A small masked image model, trained from scratch: encoder arch vit, batches of 384.
Rows from block 4 of the encoder, named by matrix and row number. Rows with one number belong to one attention dimension. Each number is 500 + 50 x the weight over the matrix's rms, rounded and kept within 0 to 999. All counts start at 0. Numbers have three digits each.
# v: attention value (encoder.blocks.4.attn.v.weight, 128x128), inputs 0-63
# proj: attention output (encoder.blocks.4.attn.proj.weight, 128x128, transposed), outputs 0-63
v.6:519500491442567476623621512598453538412584512461576507521619505486405537435396393520422528578505524469400416448462460421608548517435502300551510527459648427537603509465412338604473538599486401
v.7:494541572506547461469517486490556487512469445455508479539517522455534517519486531486426523539551521528491471460529446457478488479567553556512500457492560424470452530499435456534494531559494522
v.8:491501497463586489506546555506520475458418472501558519535546499453449477524534471456460623527539536515404519459599475467543503526479508538488489504513497494500582452424429345537472522552505558
v.9:514407489462504453512517512498479520501509573521524538447591476523434481554457463456532569510577506495375461540477519493511485474496484435508525551575514564474568497496510516510514425480526467
v.10:519391498456481503514456483517401526464524504538590571370574499453398506536454449534431548479587554483373533563531536477471552491476458435515451491533581602463474512517530576460502481521485464
v.11:545482521534584454512541464485530494533470575510422490525488456504504523550420535413515441592532451563534415454484481459538425469367537487543517523454449538510473516433427357563525479641496516
v.12:519502485476438484541481566493408519506560523522516534481520507466520524511534438521561473459537510489519503508447529447516529489553468511511514520525538528488449477504515551491489440453548439
v.13:457559542437413467537497559506424511471500525491475515537530536437486494493479444533515524533540539477429525462500519486473470466544534503481526499540538530476430532524518494417496428432528464
v.14:586442488518534500498497484523473554487454556556507503446498493505458497461485437447493513515494513507471489534528501455494528482525515457516462477500488571484506498487429442498509437570493493
v.15:425501519557532468467550514482583468519531465485525489498405496519574508468522481448516488589498537503497492450496430438486530448496495523474502504500424413516568490513509519611480555512501527
v.16:525531495501443504565467518575419593529614397468452566420530484522520528386477380549426486409519562531508537536386469576542525561550545498605385527556649540517491582425575636473528503407520419
v.17:481547492454528478474536493516570472516482452457444473530441469503560515521511569507520532520459516546471483509475482561548486492473481540497533481503489509523524492458540454540492527531530518
v.18:490545464530471569492475505504508500522498567508370522486413497551514472397499531486491481481437426541586584516478523507512507517521427475500530511450451552529507479523531559447514478527513467
v.19:429536562606628522359535524400532432550476644509459444457537509486461527668494719358724514588495226487547512557425487458480360408381570536514621497514328517425537386519296336557485516630460667
v.20:470489492564577434471504487516563514520592475479462478453486470570555542576502537385535443535478472493557446498398437465534448436459580495567416484530533512480538473376448465525473535511522459
v.21:503491457450504538534538499491535482536545551537488526496463520528469527503472467544537498496510495518467564504485534512528503523532530480502532538487506486472509491548544528463524495460511468
v.22:499510534520468558500461555489536527574552547495470515480408498581524544509482446438562526502444489502560503525396466540466482460535412505515564520552465464515512471531476570516518463459516476
v.23:572521553498574489476498567507477514474469494475446457576505517471447485583548631447529508445471467501562550533511479541534452560526517581506496548447467467514453425498451410527476543503529544
v.24:479524481564597475484484534503501408563451525545459515596515497447509566610422508441530522561475466495373419444473499394539471494408561557479618465482453433490575437480438362525529503536482491
v.25:475563523470469537471553509505541477560607537467448531496488502571547521469498495533501522529499459534493543514475486488509475478540460478514564489479534531493479545507515594474518500534528422
v.26:613583431456542451603630494608393575447581407517426534641552473528451557356363350543356546473545530548293341436482490396521466634487452467488544509506695320548518503497562393508533447477546340
v.27:470553496502493552446425556491508531569465352437468553424480528489500491514591540532532513320430516502636567559487496589531551536554581746516339525539440553515443504451491517429529536320497580
v.28:452584579465576422489650430476624516492499522491452451486479503520483544538491512470523442632567413548561496484489542493615520461330497323515527530513526488516499525474481354631518546586470431
v.29:528468514540494469516447509501450499488491506496586511501554479542486419503522468483498548475468534477492534523465521469483541515533536435535387469547530508482440442499551540535478522425516512
v.30:470539551527556476449525485492594536462488466483477445575495479457548532486547605485471533500482484483541500462543500516518478514542481584487527517459541377530505512516498441523500527563514560
v.31:515484556454587407460605487492568544442419552423503472514539471483531503490483550495506481567481511530464502505551493524538450470540516494492475507527548463499497542489503380535526512550492555
v.32:555491441474414496638639444583452566477542474545475546546534475501470488322465349678341472417574531493443412460498519439469578611462477434517539514498614370572472589578566562545528467476522330
v.33:459523555457457557507481453484529527490497505528433470457466479493576505486510446488478475482520548475488489498486566476453508501499446494480550464523451460506502570546534535463513530376484514
v.34:590434522493518463512500477493516463487551530490601473503578464489555519544471484485521428589542544514391452524495496410494519445502623471536431484500603602455368507508531433515510471507517511
v.35:544481479369467515527586418527547506469363484468662459442607441506526405480492429497499522582520674514404550485573505525524577471489493305498371509544565616508586529510625373593491589519471506
v.36:529423549545490577429434478494541542544546505442406579412438513613495490394500532491502531384449463537607504525460480512440521529616431578502503496504546445498531518457453687467518491493486428
v.37:452471501527455513496418481517473615538493385449486513383486504501531471412559471540453418427483536513598475545439510499519591500484500417527390496530497576541547599429507579519476546470482506
v.38:464497495508467504555435483505418524494498543512507549428472480506479483513525388526536484500517478493549476523469484478480545475444498460462500505517471558501521489508488559491473433502530479
v.39:528431478424465500518466456505511565526436391473585506406580446508496428364551373492469560537518622441429528472534507493449620485553505412481384547572550532510582554516558493511498520406508515
v.40:454491558575566515470502565469620434484440486506453554497476502519454494480462515422516544485432480486606517467518436510465458525496405565463561477514419445535571446461420543581469551515512529
v.41:481558536479513542503492574499542464527539495443476553522428501515497496440547491515445537462488463465521549479495456521488527506511464586499578481449511424553530464524494570466492540422511519
v.42:483480541558513439499496529495465475505438492527453511512453465522464499523434506431560502580547468509497440518515469480522449513401424512520498502499419511510516509498498496634479465509516514
v.43:493491440575607479497491545536474487479495434518503477477535477423477546540435511441517558548483501496406488458490470529483464503446493497465502462508520497499543459406455409521500554536487480
v.44:489412501496508565484487523484510485478411502514535464511539454534476479499528538444515564513483578467454467497534539517530527545486472497483460530499460477538592470479536442490459565460496583
v.45:499505465589492514500429515487522457548531460557389537509419532506525562498489552531540434441452374501577486510498512532492462524530513646504554517423429513474412497537503557400536433496504508
v.46:499539524472491490491507539491574512493506511498496529512487533487495517474506492503483455449445502494482554476526497480532500513591451555456540513451490486477469482550518471473513440440482463
v.47:482394430450410474483350494481537493499462373400668456451521472481514418462515478404500541456517675466473607479545461553416568475615542567534331523567465639510525542522575534485476519331529605
v.48:536548432531507489535511438539503491508439420473434433520477490472571507488559498489467397533526532480598501484501540509533482480417550489493481510469421485559483545497468365488499576454493565
v.49:506483534489641454509554535509550439451511470458563442630591527378447541617474512406503530534523493448364500446612500470569448501443492568428540514513524446478506418493457284562495493536486571
v.50:516507463533533515455418532495511502532518494478480533495443521495520513491508500488502458440429515498617508523428477489483539515465399550510495488507497489490516433524459566524504502487518434
v.51:496521519478583491430488540502517451517558527472395577371490540557481515506629569455485534410426443537588521563408487577594474531584535570550342537533524610483564495344475475446479470561478472
v.52:529399513341360467616504376496507556441475473467641480472542450517514413400520363552373507509521762453389618473594584582452645434536434316453443505484564494567515610575622601532499591459492559
v.53:502467523544415515517450527491473532533548517574438508515454530513510482498522546499568433442413447482565508536481507499460466513505521580544471525472424513527417479526516561483522477477501528
v.54:486526517407457444537509479478554501460409459438631435463543501520564422513546432490478544551544656475425573470551520515530580456487484302467447492549518526521587487534584436571471645470452550
v.55:479540466438420507521419510504418549493542528480495480487473522536519484471518459518482482411465555484593597541415509517471538521596457477542449526530543558523478501531507621454498518410524487
v.56:457499467504434498580478498516399538522482476504486498544495497483476454533574491506471422493524543450538538506495554481518490520390476524522458519488389451558512464520435470518450577457481559
v.57:546482488589519445479520521485524484500522491556515448555546505509438529505382513396524439563503502501410437401479481394487414470408544465474606487490490471475520451499364389541495460524518423
v.58:518552488451522423477518497528471516440442515503598454546500506433498491519502475500475486557537566485483483526525451476519548476498562479476463502520533569526484512447477392515488503516484560
v.59:445472517477511413521523505535503496482485423469574510477558529439542445450587438518425527479516552498481494516537452492534541491486466387478462473527501515567551521485531488531455527509469520
v.60:590476474524529511578526549575405486492532488575447491611601497426407502571475505533462527518581392520446348483497526447543358575439517571484572501476537453431497429482416326431481439491520423
v.61:471462567490507524506499487476550486490506511440509488497503502533544453446455555517499525500440494483510470506516518504514496524538429470548416468490523496467489512471474501430507523554472514
v.62:503518581468513556493476522482445447518481466497477540582462532436494505536471608668505444370506406522550464529545568518458492555519511597490586523453477441487366509580498576452551485478501481
v.63:489515462477431516486455494469514522504581463495483536489454514479500530488574538560527429420445474487464494529468526531467486526530503578540464481474485490487469456519561559465512501424486461
v.64:530587491424510485494464541510429515539522560440524469511489530511489539492500446536483475484465594500492516475471515510527545505449546418491485518516519448521509472508534525515512508546460494
v.65:569425506433540562436524557514559500504413493384497510494502487482627625557596494525633569543524491485398475547476554578535438480441414494518467494500591513434509475478478484556494500493547562
v.66:516470453499508528501542549507431422554522577423601424525551463465552463550523468520497476459464524476521504477464491508533602505509425433475461491465581486505488462510505484505487531572483558
v.67:480496551560496510493638457483530537540450499554451447501554469526552582434544517478492514686473444413463502478440516540469449461441432418577580489572531405554596419566455415557511467482508488
v.68:499457504364475494457449446479490533463537565484495439553511520551426482590464559502445519454536547442440549493490500551451477491570477515515470516487430539481495527516521440466487491458523496
v.69:516451564567505567476513429475475392497493524497519425506485501499532523558533485463544508513572568544524503485486502529447567455552458558504499500512475469507573474587446456545521544476499554
v.70:538510486506541471551503505509557538437488471594478535526437490492532508434509544480486516512512439516453448471563487468518427551535552559541490518546463505455435517480564512481485472463488491
v.71:510510465471447532498390544539444484472509490475475535475548513542465396521478523527472522353525590441508605549507522522485481525596494554468438469501443574478561519480547517412516477455480531
v.72:441471420515535479535474552524444518482522551439484451488593524458436444535507527561546519450465507458489519565515486517509423529474569454489490483535488515540517472514532506472477503539472450
v.73:417481576679479499433428314439448478465515480608507575510433488548280405442428578514455413522521474653530534481479486434425502501540710517560564484445448389553540474496426472443443517449455447
v.74:449509408546472437500366552551501552497488479561510498493470519494444454489436556498511504373510562517566512571536519486486437537585552539445488495486449553462432619370565651384473434460522420
v.75:375532445548482493540499464498459506475596505586546510499541480615411429551496559527443375462508461465513513535504460523541621524486585528556521490465454488530551535487541498447503537436451520
v.76:447446416555432515484540495513427469526479542508508464492531454501491481441520503485510480500495536475526522532519507481486605480480439499528519504492548471534581462560420498557491529499489598
v.77:458495463567457531525441473492479518504520410541422568447453515507487560476522535496485504489528508492476501466477463513517539503497509532531550461550400500527529526510518539524495483397518446
v.78:408485480530463548565436458500466514393566384548495554473442491522496424507491499520520421398550525501550504498516526524484520511573526627450494497543381490546541455521496510452499533391511543
v.79:418472566591449512477461425481458487432534492582527455506489472513528484499502552498529407435591490476580526491494497521490521512605515596508501513469408485501573477562477497446492482416523597
v.80:431417377568464453428282556533565505498460438596576541460460525630459473400422549426427576286549484479564451515528508442540370561505567510479459499442541630430482634375588724414473329442509357
v.81:511403507520450548436509459488531523507443530466459521475503526486443567485456487530593579456528523526422517512520501548379469440520505563464491527477449489494473553539494509560532430528541519
v.82:405517433525438488562434424533486500438562583558445447486524503538438369474512513520444506350460625523549520548544482454462490545594432579514482474479440521512621480561436539455497517470449527
v.83:494435471433387439441448440498508533460516553566364457450552530520533503500540530508492490438469678511469473541481508495499473486541365595430506503507518454473568620508483572507480454460491505
v.84:594407519546666467392574534528522428530387554479437511517529488485502574469449413457516618734434432459313376434570505512485437460392441433565544510541656450513461526448548507563475441579455396
v.85:577522663534572451474550521455592471501483461432553549517444509472513560393436481489550505544474381572477463445485538491489381468456568451439473497457510562441424511501503552450532437516496382
v.86:604540458375518427522447582534465481555492492457482503548507486516508507511517535535532576510491501460544510527505491490536492524450533481443472504490528506519435506457515543544478529465477501
v.87:502506447422474501544543501553392528545518516459441416490530533416453489480562481555539490475502583577580492539537532423535477473489511543474553506467520427533500489498423545495488480545497548
v.88:524485500455535434435535650546485547564404547433547475519527513479604612591571502440482540647412448467498498482481503543510496496390398376452479527504539482483463531418612530558483506581522470
v.89:475545556564561471536583488498433499515532560531560492512511462428470513409494507493509482540465476490539476486503468483529558480493492501517508517497499486541456420526464500434469519573492543
v.90:429446505530537499539564533527523451543461496633537568489424498570500544357440441466434584576493447542447433508556475417493532502473485476606563543475604480550371516465451584551455413601517409
v.91:531507529488505499495541497527504466597540511421508491477510525529479507492495468503524479530449478491420536513436518530471465419448446491485484510477526530505526522457494485440537571527506558
v.92:419524392528411584526444396481484506480590374464518531445493535559383334487488497565485488301564562518584538528478497487460575539608543593510474482538395485513583444479473558522513544414502499
v.93:482433525536481549562635469521520427527496546486523495474532507563496487445517465474572503550445510534481559503486478491401539430519358464518506495529550514581512472558430475504522494510495497
v.94:628491492529628395484470659572543472455456615476553537505422512516593528476506498436462502520419497506474463477573531498588483532422449433436475489468561586441421555400616575414474434540453439
v.95:433418450594475525484491427561478470456480586512466451468594516537447424485564515486493513406475566471506557558546550474439491524576463520529456493466464461508583501477449552474503506509457510
v.96:472574486479527476503497555495495575554543425500556514469481512505496486537530515517461520545538480499517477480496479529570475506498479487533505471530498484459507462501526485572497585516502428
v.97:398561529525458543496505419446504474522599566564516464583571519626402369497420571474398467472511475460463602522484514522517578515451565440583507485424447506502577457566483423512499571466467551
v.98:356574474583426568541501433459418419566634483547508429549582499616336400534449571542468433481491459459482564523461427462457585539489547445660545500460480401577579404549428423521463637439512591
v.99:438544515525467520504467403490498574441479447578524534515493486528475459494448529478516522428540541458573575518517557515490510546534570574472502509488436488500550480512508459508510473396497550
v.100:550480547452563548467495579489466507513434504458547427508549478467503467569545496522501509519560467474479502470531519480536484529516466469494485517481506477463515544458570398495530482541488451
v.101:452554484505529493510536502488411425576558462510576502518565465480453453527499473520458479482509522481492521458563498477480650499476488438553479488470534464491498453492547457507511596469468545
v.102:457487582574501526522514485506474528458509500537518485478510455458457479536510545494559508495485467584545513521492445461471501496543576515548539498521475511512460398545375490497489509505517500
v.103:533447612513396550504491407514505465490561463453454481410491493504524493458571428482608445432554586614568480471503450418373496433589516587483496500485479438544440483534396580475518468501495504
proj.6:543259501603684495483489602543485582451515396444448555539467335563456519389496423478581467492579625518601591585479499416408446483434432721565473538513524525524355611464621588591513535450503319
proj.7:496539503531540514512496477518505482529504485535442487473462459471490477516540534515620519537474549511525509542436480571501485486430526503523472545508460531538552525483532474505502535471492492
proj.8:489523512480512502507450438501471550467486467508474516485477431557556544437506499531476415482577558511501517504360465540346561507353517507519471514491550548526524629562521534558506518524506489
proj.9:475404526487494570463537538503472542439544547472586516521471490563498533415464554515415524488431461532584564478500552525467560548615452556537565524481568462510421389529562467465495513503495518
proj.10:591497443465540591509486502500498479468488565434425462540482431544539517500484495491498468470451393511638562449508557522519485524580413578539569429499528517487437374501484535508511443466483457
proj.11:424388519510492502450476607519477524491570365538601559511520468486495484475511426540526545432576558476454530552505460558475543514489461531506504559509503464545532534500538527509496554436497508
proj.12:485460485512528548475516449500533485513432584461535473522452500512451454497457595471461510502450447527495511494585500531520462527563473502503528505507535492474491510474519476422507472478479533
proj.13:503454448523502524428473433530543527546460503450565466523516498512501506514561645462519486492433515522531535456478536477536497501513518463500487412541495536467501462496415507468490537518504541
proj.14:478462491524509513489500521493508481453547480456502537512488498497552516500502579512513486501544449521534516443509509562479542517488438552513519477492519473503484462544557528548510496471526468
proj.15:506512522447450424596405464472467468554502493532445555470533533449521465517458494513446529517510517509489447611473478588494498498470545481511451640466542474517488625463481522524544481494456442
proj.16:584507557503618549418578605509541511500511555438432485529545476497481479507482537439431521562313378545564505432553575428554479494643489605587374411541550501461484387504432452461463473476522421
proj.17:424504587525509509509464496498468528501533430551543546481576505512481520444486455526483470477521552495493512522503447508439510492451537479491518551514518459527547518577462476460486501519509478
proj.18:527472520493525446484493532493535558478523395489577455535598446491476524563461390491451446514475433465458419407507476480503466531487498505485475381482450438523515436501447544549483485481508559
proj.19:432546465539421466514487426443459553394590366559567502544549556485587506544674381653484550328586478557464386595493405531351535551537509489429457658433450602502353587490551522450528453531470657
proj.20:473493586510498446495521528474484525493585407528518558490557497442459489440501423510485550486507501485462427574480468564468475520522528604542398619518538441556434593533533525524505472439493468
proj.21:474525520538471523485449538481476563469487477474574490500533463501460478496509547516484496471451489471512460491502512450527496490517468465500471438496536535512493451548484491444514509520498537
proj.22:446441436493469486453540494483441441500571510535572531511574565482427435434462576536379541472463439470503414561607491479547558554581563474505456530479540457487484480457578492469513474543465459
proj.23:457600471485438536452515527483532517455498500602492482537532517533504525430527350580475517550536516470406466446473470487444508456368518474466448437548458528464596610484530535535484481483524488
proj.24:451445492471471454524482496502509584454552430551566493517548488507467472352579509560495496437575631516560554508515458525420502531450465469533471566522509508542459628466538636498481525546499486
proj.25:519448533558532441498503470495444532492448496495542528511542479479475516547423519440509527470426513482516457536521489519562497519540524499538523531540483427545510424539487506448488458481496524
proj.26:462261584489698445417452715618507580567483681420509506559478297497391589336474526525581467634465704500570587458538554299567525483404466579681421417534531577547446546361495575479486561509506294
proj.27:535703507481509469498584454477553431475471521577420427480540559404546458530581598474412520533511394486435505374464514528464437448516595444517370395515506532420573509474458410440499465475515584
proj.28:407310499569465472543421542464430513471560417520571581501517507550482487487522429519470530396498671495467466662492480492486501522527527572553463601480545459505458561491502518527519580476487521
proj.29:516527477469485620523571467512508515502490496443435450495470486489530478458506595483494435489448462516532450416554550481504527474533525537450564400481473461461463521516501469456490467495517459
proj.30:509570542499484442471527559488516483505545501556512509493494489527461547526513414560510529570536556477456526542456457504490501492408535425495465558518509530533601576484477505563528560515472448
proj.31:450487552594487496437461502489467487522567419526544527469447463535480544501554508536511519486541554475507484525441484565455565472429530476525531540497501445523573496521473477520495537491511444
proj.32:550293566522631478516463646552489515509492551374441486504442400503447556440406470473554541573382587510587545393619558427611495476506389599552550331555519525565501444386534621441506508523512386
proj.33:552515406518447436550533447501467419574458486470563485498508573482442417535521633505512494484447530496534484554573526525582543484563602475525461507476522507439453477440485499442504503555500512
proj.34:441522520538514544508501443514421524502462479405457536476415464479513513492552618475606594465465524492597521453518548617462483463581441592514547489548492346521478425547524483426508550416493458
proj.35:449452531497521566616415480518434533466526471457428526476382422547518450440506581433448396489536536499522528504382530510458552476485545528510578478427548360399491447568466416489506530452538420
proj.36:510624463521511482513575560477484444474548530473505458541570513440467527584387465497430517493461287520516454543567482507586471513556457504517469496503463558539488367521578484493496401523479458
proj.37:589544505472536481597515480487536334553500528531357536501452608439559456587462502425495440535429372531510506494561476581530437475606476668476485484470513471465395450499548468537512468464497444
proj.38:578402473478505474539495508500545425526526545511508503485490530498508491540478565447456491495481415553507504567564515525558489527614441547521511474473540521522424517493535488502494484477512504
proj.39:548571525443516539566462428496446429460472605413451493504403524505513465566422636449455393491468475525523581497420545537555501505514529527552492462462573511438441437510501451492484526486529466
proj.40:550492425411455520525470556490433517511539465579494457521575481488520524495497382540390528494600456506469483604487459544483556517383508482512482539486509540534519576514570545594505408537484440
proj.41:523514458512504498504501445486503522507439505531489441524622522488405557510438449494510493500520532497499464496497472465501473536432531496515425519541495554487523515457484549483487435581482458
proj.42:486396482456515509522485535487520520493605507492545518502577525519543496465519425523374519452564505476482533600485521572458568484494506479533550587453548494496518517479516499481521480484476486
proj.43:490485576419461528475505493507498498512526559525481508491482475529522551432542466538455482508528511482546571585483460482415487481482513544546525637505540506500467505528549511589470478489515433
proj.44:534592491448446482548512493528486526467550458535442491547480570495550432417536466564444432477540502487529559445441493480429556458450584468465492490470497533420506605492476505574488501535536520
proj.45:531567483467490484429548544515522506524516525497537470527572509455467487534524428513492592546537499482469499447579433480517471504483438426482480436524442488574574453491453549513483492504493540
proj.46:497542472537471496480464491496479515474467428503518476517543459494462530500509578517499542549549513499515509507449488485513490495417504456543480456538493540537542535488466583474509520537495560
proj.47:507666525375467633569516407504516462498419550533437465477473507518515467526435612452385437585458440511460562392438586607528505471462571464406533480464540385418564371587462349471511472461485469
proj.48:506549559452441474533446490502545472600504462543490508511478560455549441520533558496593460495543597485392480430510500560458507474490549515509411472475450495423507562493534560541512565511509541
proj.49:459559511466472527491454468500448571473397566545429525475458442593522558386602477615518564512591631478541564581342468540390530495336496436561474561464508545478559620488543571569487611542502462
proj.50:506544547493448543503547534507501491544511517555489510523545538496473531467462458493476572567543417487481524500553459549535454476561522542484524511517477471523453559469576525503482467507503468
proj.51:504557522593511462429654573466498604411604384511467566520597519527507575615485338513511439435566352535432504577391464521423522515503546570571307596472598506506462552541482413554495477443496442
proj.52:549475465453512595556415473524509427503364590455504493458335485533458421478376616391529423612426522521575578485494563439581529477510508471474657402466453393432549413507519434551476584508527379
proj.53:512563452457492490519544485511527480507495475451519473524484505472524485523461439494485534514506480503452504417592486471509528485511504443444520441495470517476537491455475517442487475467520508
proj.54:488461535469452508673435358486476437511430486519463562454405563492459518479496534471521368452567621509491513631411531560474521483467586556485551584408535438464399577524555421555529500474491414
proj.55:546556489553510549499523440515506452520458493442485462503530491476540485477500620437485497571402406501487407425595512473557455520554515529419497409511436467463465421513506470437525461479472513
proj.56:597562455434525467519470488510597422520460511541421457498480533464551450506508466516555506524544515506465524503468531486499530486524527495433463425493455621419472643385537568533495490516522530
proj.57:406418490474495514538442549501505552465539476493554529483499497531426524393534485583505538489495536500483539572490472532480582529465518505545446639521511522514452552439540551477519520537497521
proj.58:478433514550531531563480461475508484549500463524453498483490474502533514512568567462578501471501554521451511454447522545470497485460493502504526495538545438478507576544502495503490500498519470
proj.59:598429493515548490547488435485518456528470516481392493472473556496477528558410488464549433497585525521503534589432514578470490489463495568504500545460529499509477532456488534554490483510503418
proj.60:476438527517643506373533565541579591493502532418507429528482421559501543444524447576641477472569551491461664431437487466429582514432419514536475497549467694481501558418520560495481529498536566
proj.61:575539429543511496509564513503501519483540435479430496531502472453484470543548463471530473484502501465511509462527469449507535470473557468476544541478435424510500451467482489564470519458521508
proj.62:502581374590534487404505491524517522538460630526480375491459493476558535538608515519567605598467510495532477345603452419517444484504450424443595358558377564530585457493419515398511477566479607
proj.63:485585527517504450498531496506453445539424552530496451497500546475490448525458503462503533567465486515552510435542490425550470479526527452462500439524450508488460501523453518388490467503512528
proj.64:536437538516513511473510522517553521516462434541491546482482471487503475453511492485502525533515436519509468514539489480456451505510472520503465474486512617419513552467457569525516515497475506
proj.65:441642489542530375542556458469396533521548498611507575536499477509428403477513549500376456456507555504582569408551523377455455479536570548509542450526482550466452543476577556471487467485508397
proj.66:547529558522523460480435469516523572457432436581398544495476534525439581495500498497516466551570527517488508597512551537455457497478512548514530553519482522478516549509521532519518458493476432
proj.67:480497409522446442537429492463445457464561469439531580488411480496432394492464511561451390414502580569538489585520537431565570525547570582503466596454509518531453582442495602424484567478519456
proj.68:507555470570497523513462522528495468501464457506530531481483473497538462449530495525549493542418461536500453479487539448502471479442581423452512446508516477423479403502401501466517538524487530
proj.69:519550481411468493561435522513476550514507472556497525517487496542507454499532618492440431521419483519488509510467522503545501502435515423512494462514532535402436494457516533473495491506506444
proj.70:415512536499510569479526500485490460552532540390513428496529504484491519592484397530521580454489526467505488551419503534498538503438429451430487591485513466570569451526474472493511550552510537
proj.71:537565524503491517438591420515601553534466540517503487504484492466556553485544529505535537626461411504464440349500462440509462463450544460486491381502471443426501484533412505557494471555507477
proj.72:617533532497560542435519490488590518480477520526448570486413494539526586475486411445419540563496406551506527514471494464476524500534426558500529489520513518480522469489368458551477517513526483
proj.73:574481464367380617637408521529570348569441545400543387480580460506549563641392380464583509447460467428484533720452522576590618551558340472497551628538529550559508463556601508607507480578499534
proj.74:575467598491535572399612487493582491551489592462513488535568520519569595542481389470570656567458373404399460349510489512524502483515428449458549460558507458528604377570413391612489482585511555
proj.75:636474544425527553564498532497549448541374448414443420491514541452574604476483446474555631470498525548500463492492536541465480478547408514444515473502494523505457428564437484535529510521490542
proj.76:574507538465508391487520498485565521511535447547462508500501527489492487521483476505493496530539460496516479515519509500544473500525484526484488477473496479482473559433556559503509448528494379
proj.77:514505528427477424541549486473518469518497609495575433508499528466529447535485513515481530487467491518544529546546478497484492531524498477456417509450561510475471437498508443467508522548488540
proj.78:586571567437438503517522463499549436595425630465488375488530516488526520573525584504475541615423467489428530454438475531515512477515512397540443432501531493397474509522539421485514525513509517
proj.79:576552537401444483576532446511538456588482515473468469512488550454484469564563521489520529524430548498443446496477481510540544470472557387487481464497498479457419473487541436469507499489495480
proj.80:525522608460584506436714401496484535539521649428435385534647560430550609597538397586613623616444371470394455379599501557493560513520358523392648477559432463536493379533442440556482431603523653
proj.81:474594445501463480510480558517473453448539506547534519529490461540542364553510612457372430557385408519560530508529506426578470508566471453540516400487531534456545415516470514421506540524502482
proj.82:639532592458529527460544547503550469559470466426501442481504511460531626570507468451615553674469310500447469477472495562590509486457526472453522414535496470471485479447498478531497437561529444
proj.83:512572547505602532538551511497516463518456506440540534504472534439470538485446486534582536588508331463544491439559506497557560528529521416534561463559502564479429320416470500478528511580501509
proj.84:482430421513671565487477625480472605430695433488494547521530447560438600428483352577484493404583504468632536538471531463487566527537390564459596637529562625587541556469549598511516453527496445
proj.85:341468335509469552505463514509393537478537524529536492543539527547444496578552469484431506402520578462501540468509491497518568510554501522558537532526519426581508502536556435500465507465516617
proj.86:403442537591557583459547484470513538460488465473526523508482520526544554501465441497510462475524483473474447458487477458448471513481455514507485530499496556502513518514477474476495496549502497
proj.87:540437542590519500450434564493623518478474536497536600524450486572493544486398460435454506555501398456423497467481476602467531521502434466558505426540512562488512516462538511586489489492493442
proj.88:466448525522534530510486474492522510469558453547481550532414484537482467395421403592489480370645578465481478529542519423478478509567563603525533595477474586517539553515401498481472492481524494
proj.89:534470498463493503460501496501530529523481478501445531518514522517511545563520415502536527490592503487473481625463476533497501516488460453499449584492514508518528595462530459603481440478504482
proj.90:522472470500552541460419528484464570441586497342456445502627458508501586613448358509534468403555471453532495625477521576522500539495353534417518581540526560600567490548575561453523467416474540
proj.91:495498477504500523528449492498488532435491440536475521507505479486482476490490589496474450509495517547542500454577492486496515497517578501526496449497485534476482490558501569565512424474479418
proj.92:576541611445397438468563483518555427494404613546451392463554523431570513549518576409446458673423397536432514383526459517512472487469524475537512344520527489429471519550486433452523457534486525
proj.93:510561427494501406489414506493439577467517479494457475510534454479480466515526563486404390532515519480519457568492529480576483521482633526488520499485480485466540535418531589500469489513528440
proj.94:400449515503591628468539470505457563513538437519408461518592540537476639521485343574613597491630473415481428474447453547431513511500393526482563610545513504544567525554454473596517456504478516
proj.95:646608558438511481490526550479555516501484441475426458502485532476483562518414436485520533592485369523504433405441491516567435481485463521442602463510549537507464498489506570539500399548512460
proj.96:523437526486486509519499484492478405471477597497466538490466480495512502452474497514511502467521543487487537566493488455454478514481552531504476547461453503513498531520511501486480463453509577
proj.97:627539468471495471591404514475472448457350342436494428462441533457558577548524535479609498453483545602571385528479502492469463490521494596472444536475472422522459541547513579461513421477466547
proj.98:625465549442436475549424456492589519521368406399456502460411519445545456486465450424501464501449595588584470539486550516536500479501571596450523505484424487522482591527522555488511404504465452
proj.99:569535508474410458516528529492510418515493556474503409509507518492580480572595529522555511548435454547460461480442457477518460471520524427517462411507445457459474531558483510448476541550521506
proj.100:476521461549410459474467449513518530485561505553456556513406496550464489440509526503424418489475557481492547496469509479439486454465600510549481483483485546503487480520357586515482527431503545
proj.101:568445520482509478479445556526527570456444530555444500466464557488544545457510504525561445527507561505551437529381490536491417462447489476452503518481525526515510625477481532546498447522509467
proj.102:571505425452460514517488508528543434547535526514468508505488498521486498519491465430405456523503460498483513566485494594524495510494443497493478450526466441512560550500604486520475492461519496
proj.103:479536450438474476525495507530494462569470571499559497526527464475484479568419583443399480544425402452400515505504499570640522510465475390495476421500470568464567445471574499511484479487526461